From a checkpoint of a small self-supervised image encoder.
Training: muon at rate 0.025, 14000 steps, batches of 256.
Rows from expert 3 of block 3, named by matrix and row number. Rows with one number belong to one neuron. Each number is 500 + 40 x the weight over its row's rms, rounded and kept within 0 to 999. All counts start at 0. Numbers have three digits each. After the name is the row's rms in percent of the matrix's.
# up: expert up (model.blocks.3.mlp.up, 16x160x160), inputs 108-159
# down: expert down (model.blocks.3.mlp.down, 16x160x160, transposed), outputs 108-159
up.20 106:547420578471467475504544553514511512513393569488427527499518524484488473507449448546511484482488532527515550489511516479445560494408459437416459509517510420
down.20 104:517543493535455427549543556585478449450509551505502452514485529510511463451533494526453527492547575505486510461525451494486506525576496506481521494529479557
up.21 087:459560490497511514485442503487504552518443468498497524417549515474562540541603487561512446458541580423462570531542466545500423557473450393476433536520489490
down.21 092:532478593454440524520523498454454479475508401518568544476446553522452553511440501506505434489441466513500459464489437465523469450538571502490474466510431568
up.22 105:494478558520463475542525481519473546583518557450431454494502437456582498511570459496544492565512493534510465579407542507544493516509617467493444482477547486
down.22 102:450547506510532511511506455422456584521547543468551532518460476508476528495495500544501552490531497417553534515570474542486453519465528518545469498457531489
up.23 101:510520535536554540489499511436531474488539546550476442478475429454495578522522539492459491511518496539499478455381550461461503487526442463465536532458452553
down.23 095:562492464461552466471532450521487520554480545539451485536469459507455517512549438537544548510511531520551533449512487471429516486502573518556568461538446445
up.24 094:528472464460507473479457522576533521523490523552452502530448545403448464537486497494498561540537468497506467542489508495413546452560467487479459454533511517
down.24 089:506525531498516474483575504450552534511455477508477484526463508484432545522471470500462467511521524528522485485442478480500450527438441518580541470568444495
up.25 105:466445493476542544454530493485460529552518442572510540539502546516500495532467520448516547515454509571429481446517520491439537450445510442461428471469532478
down.25 099:491512523565512500541601563453528490521599490505475503556532496467464489557497415477469502453508520525453486487413543437459533488474513516463454544479471488
up.26 098:602509497476479455501478496492563521538582475539482482404445533430496510498461520466510466523467496465477446476484515507428510474493443482466461527487459550
down.26 090:463538544534489535474538558484563490487503477468533482556501497485546504543479492487509476527521461460452422504451542467499426509515548564472545514515561459
up.27 090:463470530541514554508514493563569507483481476510513514575537482530510551518478533509544418526545463522442593462496479476462461485514472474489539507488546602
down.27 090:569523576436471505556465525480517521439513493488561467481534575472528450526524470534522557521485501490450472539459484545537540510482471478424477491508525385
up.28 095:513531566499537508502496472394419537500432554426508476556531500512528561512569460489514453411460494528502527474470463488555375506535537440536434485486551539
down.28 095:474502462473535460564527434549496508469524524465543503506543509460584540542472587544535512500493467525489491500550522519491530489530552463484479501432478511
up.29 094:462454513492443475457496557495515506463507501542485470488470517576487487446531514469484483558522499519421485493445568492531477513574555522493453516531542554
down.29 098:473555450542472486511553501419507488564445467596485521515482426464543552463530438537477434471467460559528537487528458537467477498569507558508439471543507547
up.30 112:535502533515534460468478531514524436544449513502500516498533491496588517555523509486468477464485586527480520464517538468500455466448551526388462529496427515
down.30 108:458420445451417543460470452487458492551547514522458524483512478538472608503589479490454488510510452603537493504458527422546534488504524500468538512488448481
up.31 092:451546442454442492504472444571477505496530504578490518494598454500509510532485480513485569440554500517489506486467462505580480508579445485609509541485480483
down.31 099:528494536493500488483510495491483530485541517478524484495489514550502573461525556530535528442433520459498534597527495475437569487416488440458449442579522476
up.32 108:479474507481553517451567485500496524437448486540435519570495516467486521479476492458512496542551495495398593537469449487482476459501549483457498492488497534
down.32 121:481453613456502487499524508489433517490517507525529494538556553505485490525502508485461518555499495447507496519489458493503427466463501453453519466533457481
up.33 103:524534400543498478464544584520560479412500509540485470453544558503487581564469600580474451449450434567462539502415536525516503524516450562501467495479468564
down.33 102:479496528510463524448525511527452579529455465439624508477478477581538533480565475462516514440489509505468498482486488499466581451495484445487507535491482509
up.34 110:521557456470511477459561451539481536441475475490489534565501583456453567523453477501496514513610427480522519547482496448543434456474541483556484518536466470
down.34 117:459549508498388479584500510497525581508485456615464418538513563479545471497465489450475533422542533498557455475559464445505403514513512490504445548523486520
up.35 113:537454521442536515404505433477538500542476503553511468554538412512533476522489545547485449528491510601476478453454489526485469505529497556427504501552472439
down.35 106:482433487454470607456478425592548483490525530479560409472466434503536493519461481493488481504474499495462532534498467506480462465539487514414480475552506492
up.36 097:546548537489539560425569501528438517429523435609459436488519512484481456518363476505545478524530498489513547511409459491492449507503504523517467540481466449
down.36 112:506439468519532563484543519534491499470550450473480475504533501508540530480523534596443531452448564460526544497493477533465502550493431523527588490504538498
up.37 108:465460486446537492515577473504513539534580538532528482477416446489543518488516509517470490551401519477526442563457524513501631441520477519420483563518455493
down.37 103:493530507460531459496518518525476469506452490448497544543479573585511492469531558571497507534512533508515528493578456516457444530478450468501562483483467435
up.38 101:514491478454469505463500559466422477506462465519445478409580526547527507517462460500519578447495533483488480456485488500469476483500492447512516580494522499
down.38 095:473484474537517525473423455468518523489504520500596494496477468474465565547481573532536456511515601463477561546512492558572536517482451463489559531456495462
up.39 095:562569470513500517484476423518463479493544465489488532512530491543545431591539517499509514455473520476490528484495511483539578493603510431493450546508460526
down.39 086:496521521484461506485515455488503595456506471441497539496458526513445567521497467504476482575466480535488503483534501519396524480494534473504530593552576496
up.40 109:514502455585579516555446488479518497478506492472467453490541529489503536561492483483500593443436496436506454467538432479455537528577471428468558427504469461
down.40 105:459512511516502436551510518531499502512603563476558498521485557475476511487444483497531451496562429495525459573553478451517533471477526467525568541442507437
up.41 094:468475559475568512523483520495534549465502506446496475427402531527472478555516488466523541478469522475458505465473477458531506397483442500470506456531523484
down.41 088:579462489526446483446560505515439520557507553466429515493482438423509535519502460566500424443471460518513534532467528519528541538528490467490504490450505550
up.42 115:528534498504417469464512469489478477458521535452545518562493479568551535538486507497506482522531546465518434441522494469513557450558500462439501450463454577
down.42 113:450450458542458498549527474491513487470553506481397563500435493550565419498496529528500476547554531464525539507496494491460485469500533428451468503523491468
up.43 094:552436544517440478451527495486500502451494439510538486462445477509496458497460443545520578501543482463524460489482523473570468429496476473527422448477439502
down.43 091:483510493507509551542568577515593507471519522510478470538439498505603458491531472407465485467506460468486516472524491495491517435587539477522481448508511484
up.44 107:560506479479513494447486538450495482447384463514420487421514501475527512515500444522531458428557516435568544513497502459505496508492509561512472527505530554
down.44 110:485553532457504532494495505517473514535567505468471592520487457422469555568503447486541507426533407430486423448451505516532557400521593451500506479522498485
up.45 094:473478526522519487576432555490516481494515457482497633507514471521465509575452495526560520465461512502501497561552527586461433476532366420532490471424514468
down.45 100:537494493443521431537455468495519480494498540526493482510471520422487551525521495509530528467539469528490535505425514535481453542538511572555463430514499455
up.46 106:377465541479428488535520432495484515504503510485408472489503492417536512461437432547511543509457461460549450566519521514488454459525515504491491500507506543
down.46 120:476495548534449505501450482513559488578452576532493470516513431564527513561527501544420479534479485461475474550495467473456418569448467523550480442519460543
up.47 109:473492499517489510445420510538478485521546496531498456502549447480546521568458509575543504496573457539475506465510536515494499527463423456549530499481514491
down.47 098:556489428462540457487461442451493501492500497502503541580509516513507485586526476458543551526512498528502499393460470491469499551484493471519477479466525512
up.48 098:537475476506471509471505481509499484460439451433541539477599453505514497435503524485514471534550457554515534418496489443473561471539491527497473547530380586
down.48 087:418486503500494590513524478480520494481499491550450473609461472537472437447498518540530515500486609495475578504538496502446538523439548522475510598477473443
up.49 105:499506491486507544495507490462466513486564517515544518471496451456531596486512467481471472444504445507524538451481498503501535500570538480584451500524422529
down.49 100:447510546504503511542508462491513519592464496497426544517447446540509427466481488557534566460550487542442549519485520520472574480457540473491507500442462466
up.50 096:457558560408562419450474463558593486551442500434459543538477491421544541443522492481520530557376490551505494512502536449523466451467471471512521498503524546
down.50 090:504524428574494421522534531459509555485425542502476448484517388513533495461576525461532557534504444526522462450538569522531512510426525558561484538498542466
up.51 106:568512521543508530481473508515441533556449415475491512461505438490469502503514480571440462526486469529520475533489431435511553446504504463389509488542511433
down.51 102:485527516535568578525571478476421493510455520463547454546520524481529488518441481517440544541530517518489493442547478491536504462491564530502535429439530482
up.52 105:589495462520542477495568523452528532551505447540487503481559479470555535497493479602477510522438464536564471506486447478526479532475462501545466522500437451
down.52 102:463469494472544544440474562489553473579469475460513529488469488552534439505467468542466486540510491499613507507432448602496488511482467513532421495505552486
up.53 097:465485533561524480512488502543469476498451518511482585493514501530523500483563504463477486549507496509482488455439466467449507462542413419538553544518444549
down.53 098:551495491536545530449486445546461484535488468516441473500454429505521483444544534490544522468538466508497493569493497511465499483564465527551489504515512554
up.54 106:509476441562473530545543468476509463476435473507476552448518436512518521478457509446540539498480555476502465505524503525440415451540501496528514523558543498
down.54 095:479518515596543518471470546489522516516527483485479479439496486470434594504538539511545479437511562578564531487458495493541488584544513564426501509556522471
up.55 101:474496467462524511464539533565485566490475573537417523422530530511515484422497454514487593491466484599485522518493510520512537481541542487509474575429462454
down.55 100:465554544461526436437525504508500500470553570528519499467506514542517471534537557469501495450553503515596573568533545509435492551425505552478555502525512515
up.56 098:476531500524471557444412514464511519526464466538519470441532492446452531524548531510514559518520465459510503517512456496488508543599448566563502522448447505
down.56 099:566558485520484516506514472468493500539511531468586474509435427556554469524520510495492428481592545543474509394434473474504465461458480547533467410514487478
up.57 091:442493479529504491463582437467576407476468553511500434487441498468464513566463515430453476553494463511489527447493488470456535479437460517572555470575526589
down.57 091:537529544529493508506412540549465524412449457484509543528555459567545536463451491440508498520491502506467481478447554592455472505523419492448521542463470428
up.58 104:543507507441522493504468496552464515490499538517468486488488465479526511509518535523605612499452476497476535520555507419554486513483545497531524455518548503
down.58 106:528496482493493486494566555546590470477498601459480491579509440504521466442455487478439475539493474572503482526507507561478488478473501465489493518537511455
up.59 094:447506520438497566504484510549435556544465521446508490498520490534525457523534462473553511491462500480551521457493581516525496462487569477536421509473599515
down.59 097:425516478510506501512470495529468520466472515501550507471477441534509531475510510564430443497512460567516481471491492433497502491546469501486543429451502514
up.60 114:485554518493421444535494528541536536507544493532485501483507511548527437479514497461506506547552553462481477557481578456525530490507502488518532495418497475
down.60 106:499439396511511555506494517465519460517483458557497556543487522557481490555513511485475530441436475561458504515478477529490447550453431545450458501494490558
up.61 097:571465515496458531530439522523532467549502500480536564469440464448528508532437491590481491468430492501581508472479468522464542454446443499488530505457543512
down.61 111:505493498437491554439533460469473458441516534464540465530533478579540520476504529540458490456425532429537495544464560480531485548579477516536423529523538548
up.62 100:480495474477438415464478542481456478535476483571551456469492433511504452403531436491439559446519436500437499509494396503544459421563429479497570519570503512
down.62 098:488509483444451480575474460575452507477557468538508432463469535483478487486448566540549493489483470513474586504484523567490525574563383460517546460486492481
up.63 091:544468523471506446508484498608441457478560549509470487474539479419474463504465515503589505482442483430525584528505515508506463520494530441492546513469559544
down.63 102:517520593561467471548573514490503535486582523435421501491462441513516539441544491464506562468528480601461430469408501467514496455530501489467504518505550435
up.64 109:432463529433398514575537491527454560499473506475543536513450556512501473498473494476480485466547502486498546530510529498482508562495538561476439501441467502
down.64 108:435443564539463567479485565527488553507547497469528513549573487569483484550474520516553454517453490513507498527566486550525500412464459536434504507486423523
up.65 092:443506534526533458462531472431508505529460513492465514478452412506562418547462478469430441495483557512510496495477526502441464477547512429431484480535512474
down.65 111:474509494451509539520479538504459506539423475552484506494517521474510553438447447559462524425483509527474407491506451499524557502482546508546513467457533529
up.66 100:526527522525518464486505449508395553478616544492519511451467425463440478551496518450532471506503526509534479454485537453445498462524556474450552474468471536
down.66 097:541481473435528542524450561516451476514409537457491482569519490491494421502424488464433537486509508529472482477530528519452523475522496572415517489514579479
up.67 102:485463495490503466411508484506552461575489509489480499495498561479532459459461515533544500494595478494510588534559449558445497519514462465476473525544510529
down.67 103:504591476421487483456469477505501500521486528587537472457486429553448503473513496474478551462433512546440534581479490449521464482501553454538505485505522476
up.68 105:449464487510516505507503501546480481417461423531483500513548557480479574550439500562481508562543496500503541389504406553562561478567486492486482524499548564
down.68 106:506456484418501582492490514568511492550515496500508438488573481471486475517507542511488578502524501590510512528467472413588461449390429514517583474497430482
up.69 092:492495548575560633494506465428515484444505469497433493443434543525507506516530520503539483498480463496485453467517556505472524566455510528475464529482527535
down.69 086:505439460535539516483537533477552518504511470472455487596557466486537418474555497463499502490475486533499552527496490527515486511517471480438407545501507458
up.70 107:454490447493529569504488522516572488471465431436469477482522458450413514501495453572453495509530511537486405484508528531492492551564552541460492488545428533
down.70 087:496534541544438487487544526515494490572449518488548525591501496554518451519465547399488456535550489474490529439566499451563485477456526488473536588385516530
up.71 098:445542524531561502434508468530434486567421499478466497494481486525501525542456545505502513430554575465528527527508519457452559504468569419560418565473498452
down.71 100:545514519530532510545449458533471502462537476587495463566491618477537496557538492487472455489477473478514487535506480537570464481498490538526484481577493465
up.72 114:495542557530453448551445488531466602500465507482517508575506500511565415446541406395546532556476481443497488550546479468491549542534527503493475554491495534
down.72 119:479464581552476494494579535499484594436520485429441516456498494503502546513489479501567495583535546468564566504483470502474482528439520497563517533498503568
up.73 098:525482456500526501480448514545512511451459443477517564438555498441518517572451456532484525536498518508464540505530552455464508464464454505529495489470524442
down.73 094:558499487478436480464511435466463413385494552493498456460528519543466493481547461560459445484483448478496515502523495459497408594547497515509490452502488494
up.74 099:515414498491434519448539548454419465523539504554416490486514502501511495510522478530514537542503515522431503476501470438492490476544465422560483473495453487
down.74 092:509546461550511432473393478493542487488520483524466489478553452507491542533558517514454474500534493528468503555507534439521562540417476466508472475548573499
up.75 100:469543492470471479506490431549500541643506419511483505467530526453445540497522586472508477517511474539506510525427545550582461564549501497531572518496471479
down.75 098:493563445486516464524552539446496496507461544427483501495495521483444438526480549531465536570479472483484530493585527547507526451475497481485442482472522523
up.76 093:508499466472570526495534499546481477523471497517508452520461522490434478487434489507458453481487533508513543567396482480461516499516566457555473482516510507
down.76 100:573521503551530541485484495533564489513441493528489500494471520480442496548528490541483532536487481473537495451475411494523472452462523382444548554467534526
up.77 022:490530493557465516506537472460505521469379436530487509538474532497423512544580480502497479442547562516483439512542509485465429484493512521535520515644518492
down.77 022:496495513536512503517472518518461551427474480460448538584444505523511463548486546486474550484514510505545472430498472503499463533543499487597510455519487490
up.78 100:497556495527477460541513490504619481524471516502467484490482502468375388513541469425514516544446444527503478555516465543504488448523550457578452492444483506
down.78 098:482484464526461465530448574517423461486477468549520536529504462542571430525534575441512491571513498490484567523459486465507593541506428472473441502512531543
up.79 095:533506492517472469518499528563508455580535500528463567445523446547501517543510483535441542525525432490519564482516481436380538467484517505495477466511483571
down.79 096:569578476504455492465565548439506523496467530472427445511457444505537507473439537502495444508506514440513499511531499496553549523479477545440502466521534531
up.80 123:468498515476521566466493471482463511510560428500510519478512499498505506495463465423506551480464581556475457554541502544427450522398475479484454438552571546
down.80 121:483441482499507445555473532463483489576468499547520481482551529502559567516448481484481512455526551494442482441456519584527510522454504509469515457523474504
up.81 096:517476511536563493421490557521448495504463490391464525499402455460526485556417481540414549530547460526462523532482402464558506480519527466543468511488435524
down.81 085:526447441495472523567525476482515491530506507513489512451543510485496522440494548490533560527509571418470451462457512493501550484528498512469512557489487519
up.82 100:525520445531478468473468514519480561460514528440496517498524466486571501485498484492459564541444517498491426484521510606528469474581542446537517570497468538
down.82 097:473409482537521552532581517567490459465509470516587502482480488483503527513500496517500523469527497523467503461477508470470547462506470552521486488439580557
up.83 111:539548433406510493481462494483501502520501474467503544433496524466558557547540579547514508490456543502398526502526586447581534495479389461563471445586533521
down.83 117:527535554477426466526491518497522509459446544492546544560441493518558557512581444485536488487489513436533467472447439470483463542526591435493522499531552519
up.84 098:567450494523508492526561525541595519543465476483526463504502463433516500504474430505464529504468509514486501472481541526555487509497454464464455461489496493
down.84 103:497490518538579497474506517523491478498557520474473557554459477552545515428519521518445451537467489559495556470510489514559483468537508545531439491456515456
up.85 120:493453433494449495532536491487581498512538445465463551525439532503527556527443508562468477570421556529507516484459528472525540519552493462508494457548429511
down.85 122:439527498460510477544538499505439509552472556549467605540492543500572525515491490510514477537518515541467513494483561479457494516444516537524548546517555481
up.86 101:527588514421503507518560486527544494444493468485499540505562497465499503532532535470544457498532460501467540567506494468467442534486418560529492514523511533
down.86 105:462575455450438463519535516491452441479426544568538427502540573437481479511536502492512521484512496371497556550504550496484494497561516511571412528490499532
up.87 089:469466524510472524544498499460527465493487486469536471444498514508489464572574552514490568397492514563554503495453467512560415526536471486496515440516581442
down.87 106:569516447528552516464494487487493408466538464540502502532476467510517479477474561549534495530441514562472441505513519510520404458578485480555563540447457511
up.88 101:546603502545539552462425457515428521501524482471413493514390544483502501462544541546471511512445484529476497522448461597556484596531520485513534565478528441
down.88 095:458511486479477476539539433500474542569431586422524445500506463516544444514500438501565526463529542415482511516565521492477509492496485502530518433560451454
up.89 092:450471495550550436505568541518498548577513487520483517503434497529463478447470497506508478485387525552510451522507452512481487450546546506523507523508531574
down.89 081:463549483469485569517497515508457500476419463508493482511504505511547509523453522548484550492497513508485573506454564555563493540485540509509529483576491459
up.90 074:526498468495465485520493484500475467490543515458473460501491492472511512552422498532589498489516496496540556517461540562495562503547532512510546520489489486
down.90 075:435543508490560490558469456481508501533535514520470506522499533490498405467565562495530478491523534533498529523567471481485484474500480440546491495547494493
up.91 104:515485473514464456435490422494501508559479493484539491508446478564497477493516510522534513633477446562510499514526494524434476399518473480538477474536492444
down.91 096:427418506388419452513517509509517450538464551518435511572493515523528507495455510471502464482494481424447530522463449471512575498461519533512542464503476519
up.92 101:455557501436445533504583510516532549451444510511495472510524523516467485545512443511468503475541471508457463497488540434517455490557513593554520473600549478
down.92 101:493598406527459481606527504504552566496498459491408538465558497492495436518522473473475453489485493530533440449527532474475421535527520530560479524504521525
up.93 109:415523444499435520465496566491520472430487470463558522554533567536428441544537483550556551521522544468501446522465474422538572476493486522507510436489488487
down.93 090:541476521485530509528502522498528480504499550521456537529464513563477456446509484515557521506544573554558538431477521519505542514545533456498571541393455504
up.94 098:520570467562550474521541425449550454498485505532473485462475496511450533470513536509485512544460425471474478515462479457452533541515465510536574499453482647
down.94 096:517509512510427510473539569464492464502501536378465471497506457503518451491557522496463498540442502522513522540549477537486492534478446562491475438454469540
up.95 107:501487505522476417455523503512496472544482508534528482542543485443553558552469507561554526407425488570519517491427468485486496505580462448454489543487441455
down.95 109:576488517515453545494531541468438503418429444559568466522478489444551537460523471580375522464440584511500460471466510498524476502441524561521499532512496544
up.96 108:429392513478504506480452562439455476527498537528469522542482449502516546515543471524496453564467504496542484450479489503504530540438484516498594462480432474
down.96 099:497543574440436500453469449468523416417470540472429489522537516468383542540459488503550510396452545558483478455494480448536418453523430525480436500477518496
up.97 100:524516499505466519496512507540485490522553499528514562444519478433507514549407497516542491466503401485594457522499462516511456501593482469454520470512583498
down.97 103:431552585479471502463507479503545454498538422513433459461484449518488542598509469579482505468511533478565394529579497481529460500571521530501537476501456493
up.98 096:434542496457513553507545424531464459530480523496486511531451525492467507502470495422534582571542476464439551469483575518455514513451513526589532494497511532
down.98 093:557458566479452421499446530441560528503482491541448495489519448526504538576553526527497531487498448512464495378505450458475423574513525452434455545530522552
up.99 101:513431528502445484492433569469492429505483531514452565430539527431466580548494570510531502446528489398447586468512499493479485497502475509493476465598491492
down.99 096:536517474521532389497545467505509544487506452498470438493430497515579519494527490509482502472508464562498521511554525470466532536544485453507456516467465510
up.100 092:572467497556517533526469498518476566584508576415485456535513516548395477446473522507501490481483536461457535555523486436519503472482555477449508509497463487
down.100 090:568546552413469468466437531472476526479450500536478548419452549467480509526519522516598513502539504421459401483525527539447451498551474534445490547531530486
up.101 097:528515470471518535455579425487502477490551474442509512541550453495456527484463493490505506520447519511456446507610510475534525559554469474496513503509444570
down.101 108:539485541453544557493484460461432439474555474471531526482519429443597482461541518501512451554490456482484442573526598488449488557569542496454437506504495513
up.102 106:481485440506511501509464492541477498500507412458456491480496505532467491502536549554493573454507450497499534516487450491469496531489529568520570539513513565
down.102 098:552551511532542552406485491477558453560471512526507467466466524540502497509478478478560546481488531590522447503472524577498533471567501493497437512451493480
up.103 095:495494567417613436502559511473503456467437549529446538416465522547531476540415466513545459510525438527484542540560478511458527482551485550473454525537490463
down.103 094:556456422423510503468579528481498550562451578452535524505559532466570416456472532511476471495535563476445508432426555525492460538504495525441521459471456449
up.104 099:557528433486511508430454468537515555503500423502510448490553588486470516487520521517533520519562544435477497565511470377509495462489534466499552530555462498
down.104 093:516571472577453474467545520477463532452537537478521521502483499496501464446458452465557518570465463490512513509542489553511470447507392472524478516444561540
up.105 116:535509562494553439498472515486444587425554469545552478567482572474489474551536518461491475610502501519459564518526427454462464447562514479508488465472445511
down.105 113:488443512504486469438458467531517561483504502528469453588537486477499499457499505499492490549552580526562550588521502452518512490485572463498477569490438510
up.106 093:533467434471512502504480482396623476588421550504466486486509499575518494472509477552440467500446581533477467459473468506471535476497523518497452495474534496
down.106 092:470500450513485468473523523503443474430505504520449500487510572483529436480443514555526521534521514474520602503465529496483534614516458515435489525523493546
up.107 101:462498559455462531475497431544452479490478517538470511534519463550456497472536557431510519527481504565479508494425508455502479516542461560503530455546506526
down.107 090:460495443532532578515571482514520571500510501476442491513510556570475462427490449437445373504507454514484424530558429517462534465470565493460475517495452527
up.108 115:489495500505456549548510520491473530491466505506419496525489481532505445513456475483496489536478534434509482516468513563494446464501453487533369423514472545
down.108 120:546484564537434406503499474503435535433536548443476455516522500531501458551512495491508418555534552468503533520482417519573496535515459439503446540444531512
up.109 108:524534456485494498509483496432500550435439462464476557437462504506524549570526583470497450433501577510516490509558490475445497461506457457439444496500483578
down.109 113:438573497448534488525536477620498451470442481476527541483478540424511561578487550542501589495473557467523499500484468511466480470575522540486524492447446518
up.110 095:487452449492522524503454540484508505436480556442534493574468422533511488494475566531501473457499448476458517507453527526403477496475436505491474509560472512
down.110 090:458471589501521495515520422466502533458483519514508466529505494435486551484457414555505520566481478507497521527504525504522419562540511450557530502486519463
up.111 140:482533508553468578449465537491483546564538507494544504472606452441469476522431523594522498469460530466458550494520512480426465462530519474497450516533603530
down.111 161:519506526521427558462462493496507554544531552522602551535501466472525465510442514424529416528515474468481480485481492469527479472492504505543534492594565509
up.112 092:535580484521497531433570537461530495482493485456491548583476501518538481583439498524440468470587501453459509557571547445505507558531546405513488572482482475
down.112 094:464586511419487565486552490431502543461554524442467461508488486519514500465481457470508511489481532533573543515513506549445492458470474485444430501528433499
up.113 099:496469519502488471489476448493437474472453506570487502479495424489496577453600499521491516464513512469499509533504504485473517549518582524425456536433512500
down.113 103:542484526519468488517521517526573508489578532508405536518515526407474532495440507481514453452450550537486460514488448551522507496518515446563507554567444490
up.114 097:490522475566502465544510531541528501546444530550538417502593487486521545439507504585483519484496501510443487462576454514460460513502493438493509549492442514
down.114 086:491521547482500478446454505533489511503506518509506535496496442451488550557529530413546511534510512538512551503521492517522478515470517458434559503455455498
up.115 096:508501421464498534442511497490478488552440429495435508508488509515479443496536476466496469570532557515476481526471485522510463538526561591550443489516494418
down.115 102:494526494553486536512517480507520508483499455488470519517490474475402548481566462516486424521530464482510511504503517526528536452525553501473515481437560591
up.116 099:429511518429501492495457460504405500507463551490474509514521475463467452462351491517487514544497502482449512495486490414505499489447471537485517532549457513
down.116 102:548505414536491428476469474526519531473516510455471469431466556424495482477463457545517500500511506477499528488493492483420526476541560491521496557552479498
up.117 088:482563493434501506557479523534437487519513478480584477538390541479486444505554474449481480613520455508558507503476566428519544499479521444525453496432436476
down.117 087:553418515540531401391530454483504543540475527472440437479519457516454489522405465502476499553523508508460556530495436498569499520556516576547481506484561528
up.118 099:471575465513545516463494490603443561486475565512557484549518465456525585498521604521561533512577532510447510480470541430498486498522497445473460471577503468
down.118 103:520490472552564521552488526576461433510496474501549450486487455456561427499498520515505455455455445510474523506585531448483529473549549476512516470522550549
up.119 099:476477475537566530465570500480512507504527539463496496412467498469490483441486481457506490521493535510580488504526475482506502414468499493464491430477512556
down.119 099:498507510539554440497463515512514447621496478529420491489530535544480475542464474538477489511530515481464488573479578523584544476500470535540523470518485436
up.120 098:499567454506446547479538476492458526473551448520466437518563521526464503436459496516475439525552479487510561506489516494450549431505541508519414510526505549
down.120 104:520522508431488489516525412518442478446506438532489483507503475536527430466583502504516497542435510552470479540493497498489496492509494491572512474516480564
up.121 090:471476455475540489599503421581491480509526465475422505509486559429421495513410433535558521491544522485528600566436437509463412491470504495490512468509576503
down.121 088:488484537490479423500538557482503490505551559514476496467475512501513484503559512485457529554528541560517469437430541524520507588501509479500540382450493552
up.122 095:518556502456440524466546508413457512511490462509501476491496515460503456503476441417478510466502438533563532487568469462477565432543471477517480489560537555
down.122 093:479433490527545523520604496568541514463544507476450497436551533506441526445521578512462561435499484421491541569419440479484515539462477509481474474410486466
up.123 101:550528576520523447448531555507526418533484514413452585444483475469589529528433486511513478448552561493549426542513521522515456474470481449481492482487492502
down.123 097:469552466497502539568459457493568474527428544519487476474468484485493410523540537505430464589474557502442460507504585405470485513560434502537503531459439500
up.124 108:424486527523496495481532583495449506532519516540514593470481474562539501455421559457484390559460506548490479535495437432446505527524501498516480469493518516
down.124 097:525572490510533567486553521489499518547457447526529539525506480507518460563438515535419454513460440500549497444489505463483447507568518539454471525509559537
up.125 091:492548529512592496443508426500514566545470548544562537495497557488480465517527585484511498523459515494486505522500515530506493459542469539566531547494539491
down.125 091:549482496448502418522409560491477535527499454506532490483491429467471519439469513417480475491462534522435540502546472498542513550590548447551514503535421501
up.126 105:481499507457444491490513430464474480453551482513505454510551496509524476476459456515473474500484473541505401536546524513537541507533517427501555498586437472
down.126 106:519535479450504569471432553483533480516556433467591454464561493436550602478534567510479501566469541491461412510512499459463537469501576435473449484527507560
up.127 097:535512484444438506430545545424499506380465476497575541517550528457539503465500480507550456471513538497499538511437441477512505512435514551492444532541516518
down.127 098:410489443484530532527514441541403500535530452538501597554483470504533527594523538598517460394523462481414545478502512547501512572510489463485523581459479475
up.128 099:506473492559526558448541491473490506512539536467491475464530468478512516428504465564479382572468483494411529462540482560512495566525466439554468491468545483
down.128 095:461461485549412513479513507514534487535442450499474515464455459581395476508501449507533547530476478441508501497469497451493529571589498480456524549507505452
up.129 097:500581478453498478467534531550507481519526496530515446509495478490448488503493555535470532492537436434499501501495447504500500550524447548402590410440466522
down.129 100:453579474485470539500503501513514504444544475460553496503494491506509487430518492497487538552550425502486476526479575527511485535523385491532501521483452527
up.130 094:460499507565486522516495541511596458496444452507477544535504481487528490498460565514516513513471569481499536477459509536487511444489490470445513495552500482
down.130 096:458522485535509492464512529451487461455431454524453439539493419485519494503520472493473544528486479557435517441499517530510583533474481550568498496574490501
up.131 099:562417490428491435440557460490505558498432465548474529582511571531480490521506513488507504442499486541493490445555514464377519453502462513475426505528500443
down.131 091:460560554512471453500536549519520474501540504491466505455465516536510466441526510489456531558558461507545500467490485539542433506430444512503488464537398408
up.132 098:487471482517600574538441480498522490491527504509503506440465528468540522506481526524440515457462453536478442545460369554456440546562456543492505402486499520
down.132 098:499517476516476488507484461464508539492556486521446471435527442554454535438538448477496498498485469422492541479573479477461503537544523556416488495453528512
up.133 089:518550508471434603543534514469573474500472528558466571521452474544500542521500453491511469492521520494401468497530461562540478456503543418509539431483467546
down.133 088:479491481487462482557545493479568489583445503437453585443513537479525531532569493441456508475541482482423531393472502489491497501541586558541574488479503436
up.134 101:457514507482577394536429459507429545615541543419501541505493519441508405505497503495548546482446570480514444498487453477566452460509382486522492491549506530
down.134 101:512498562502486458482471467514508513512439523542468485493445451444537519504477496466587497476441483530521521475506528472498516498569597498513521508467517562
up.135 086:482519480491502520526475459475502564498509566477470566548464567500463555492451475508498525446448494491555521439503528509490505542518490453551528453578553593
down.135 087:492476461455503542512495513498480491497510504537484428478603477453485504504525432490478522516545430567550408483465533513492451534540596491507442581550476528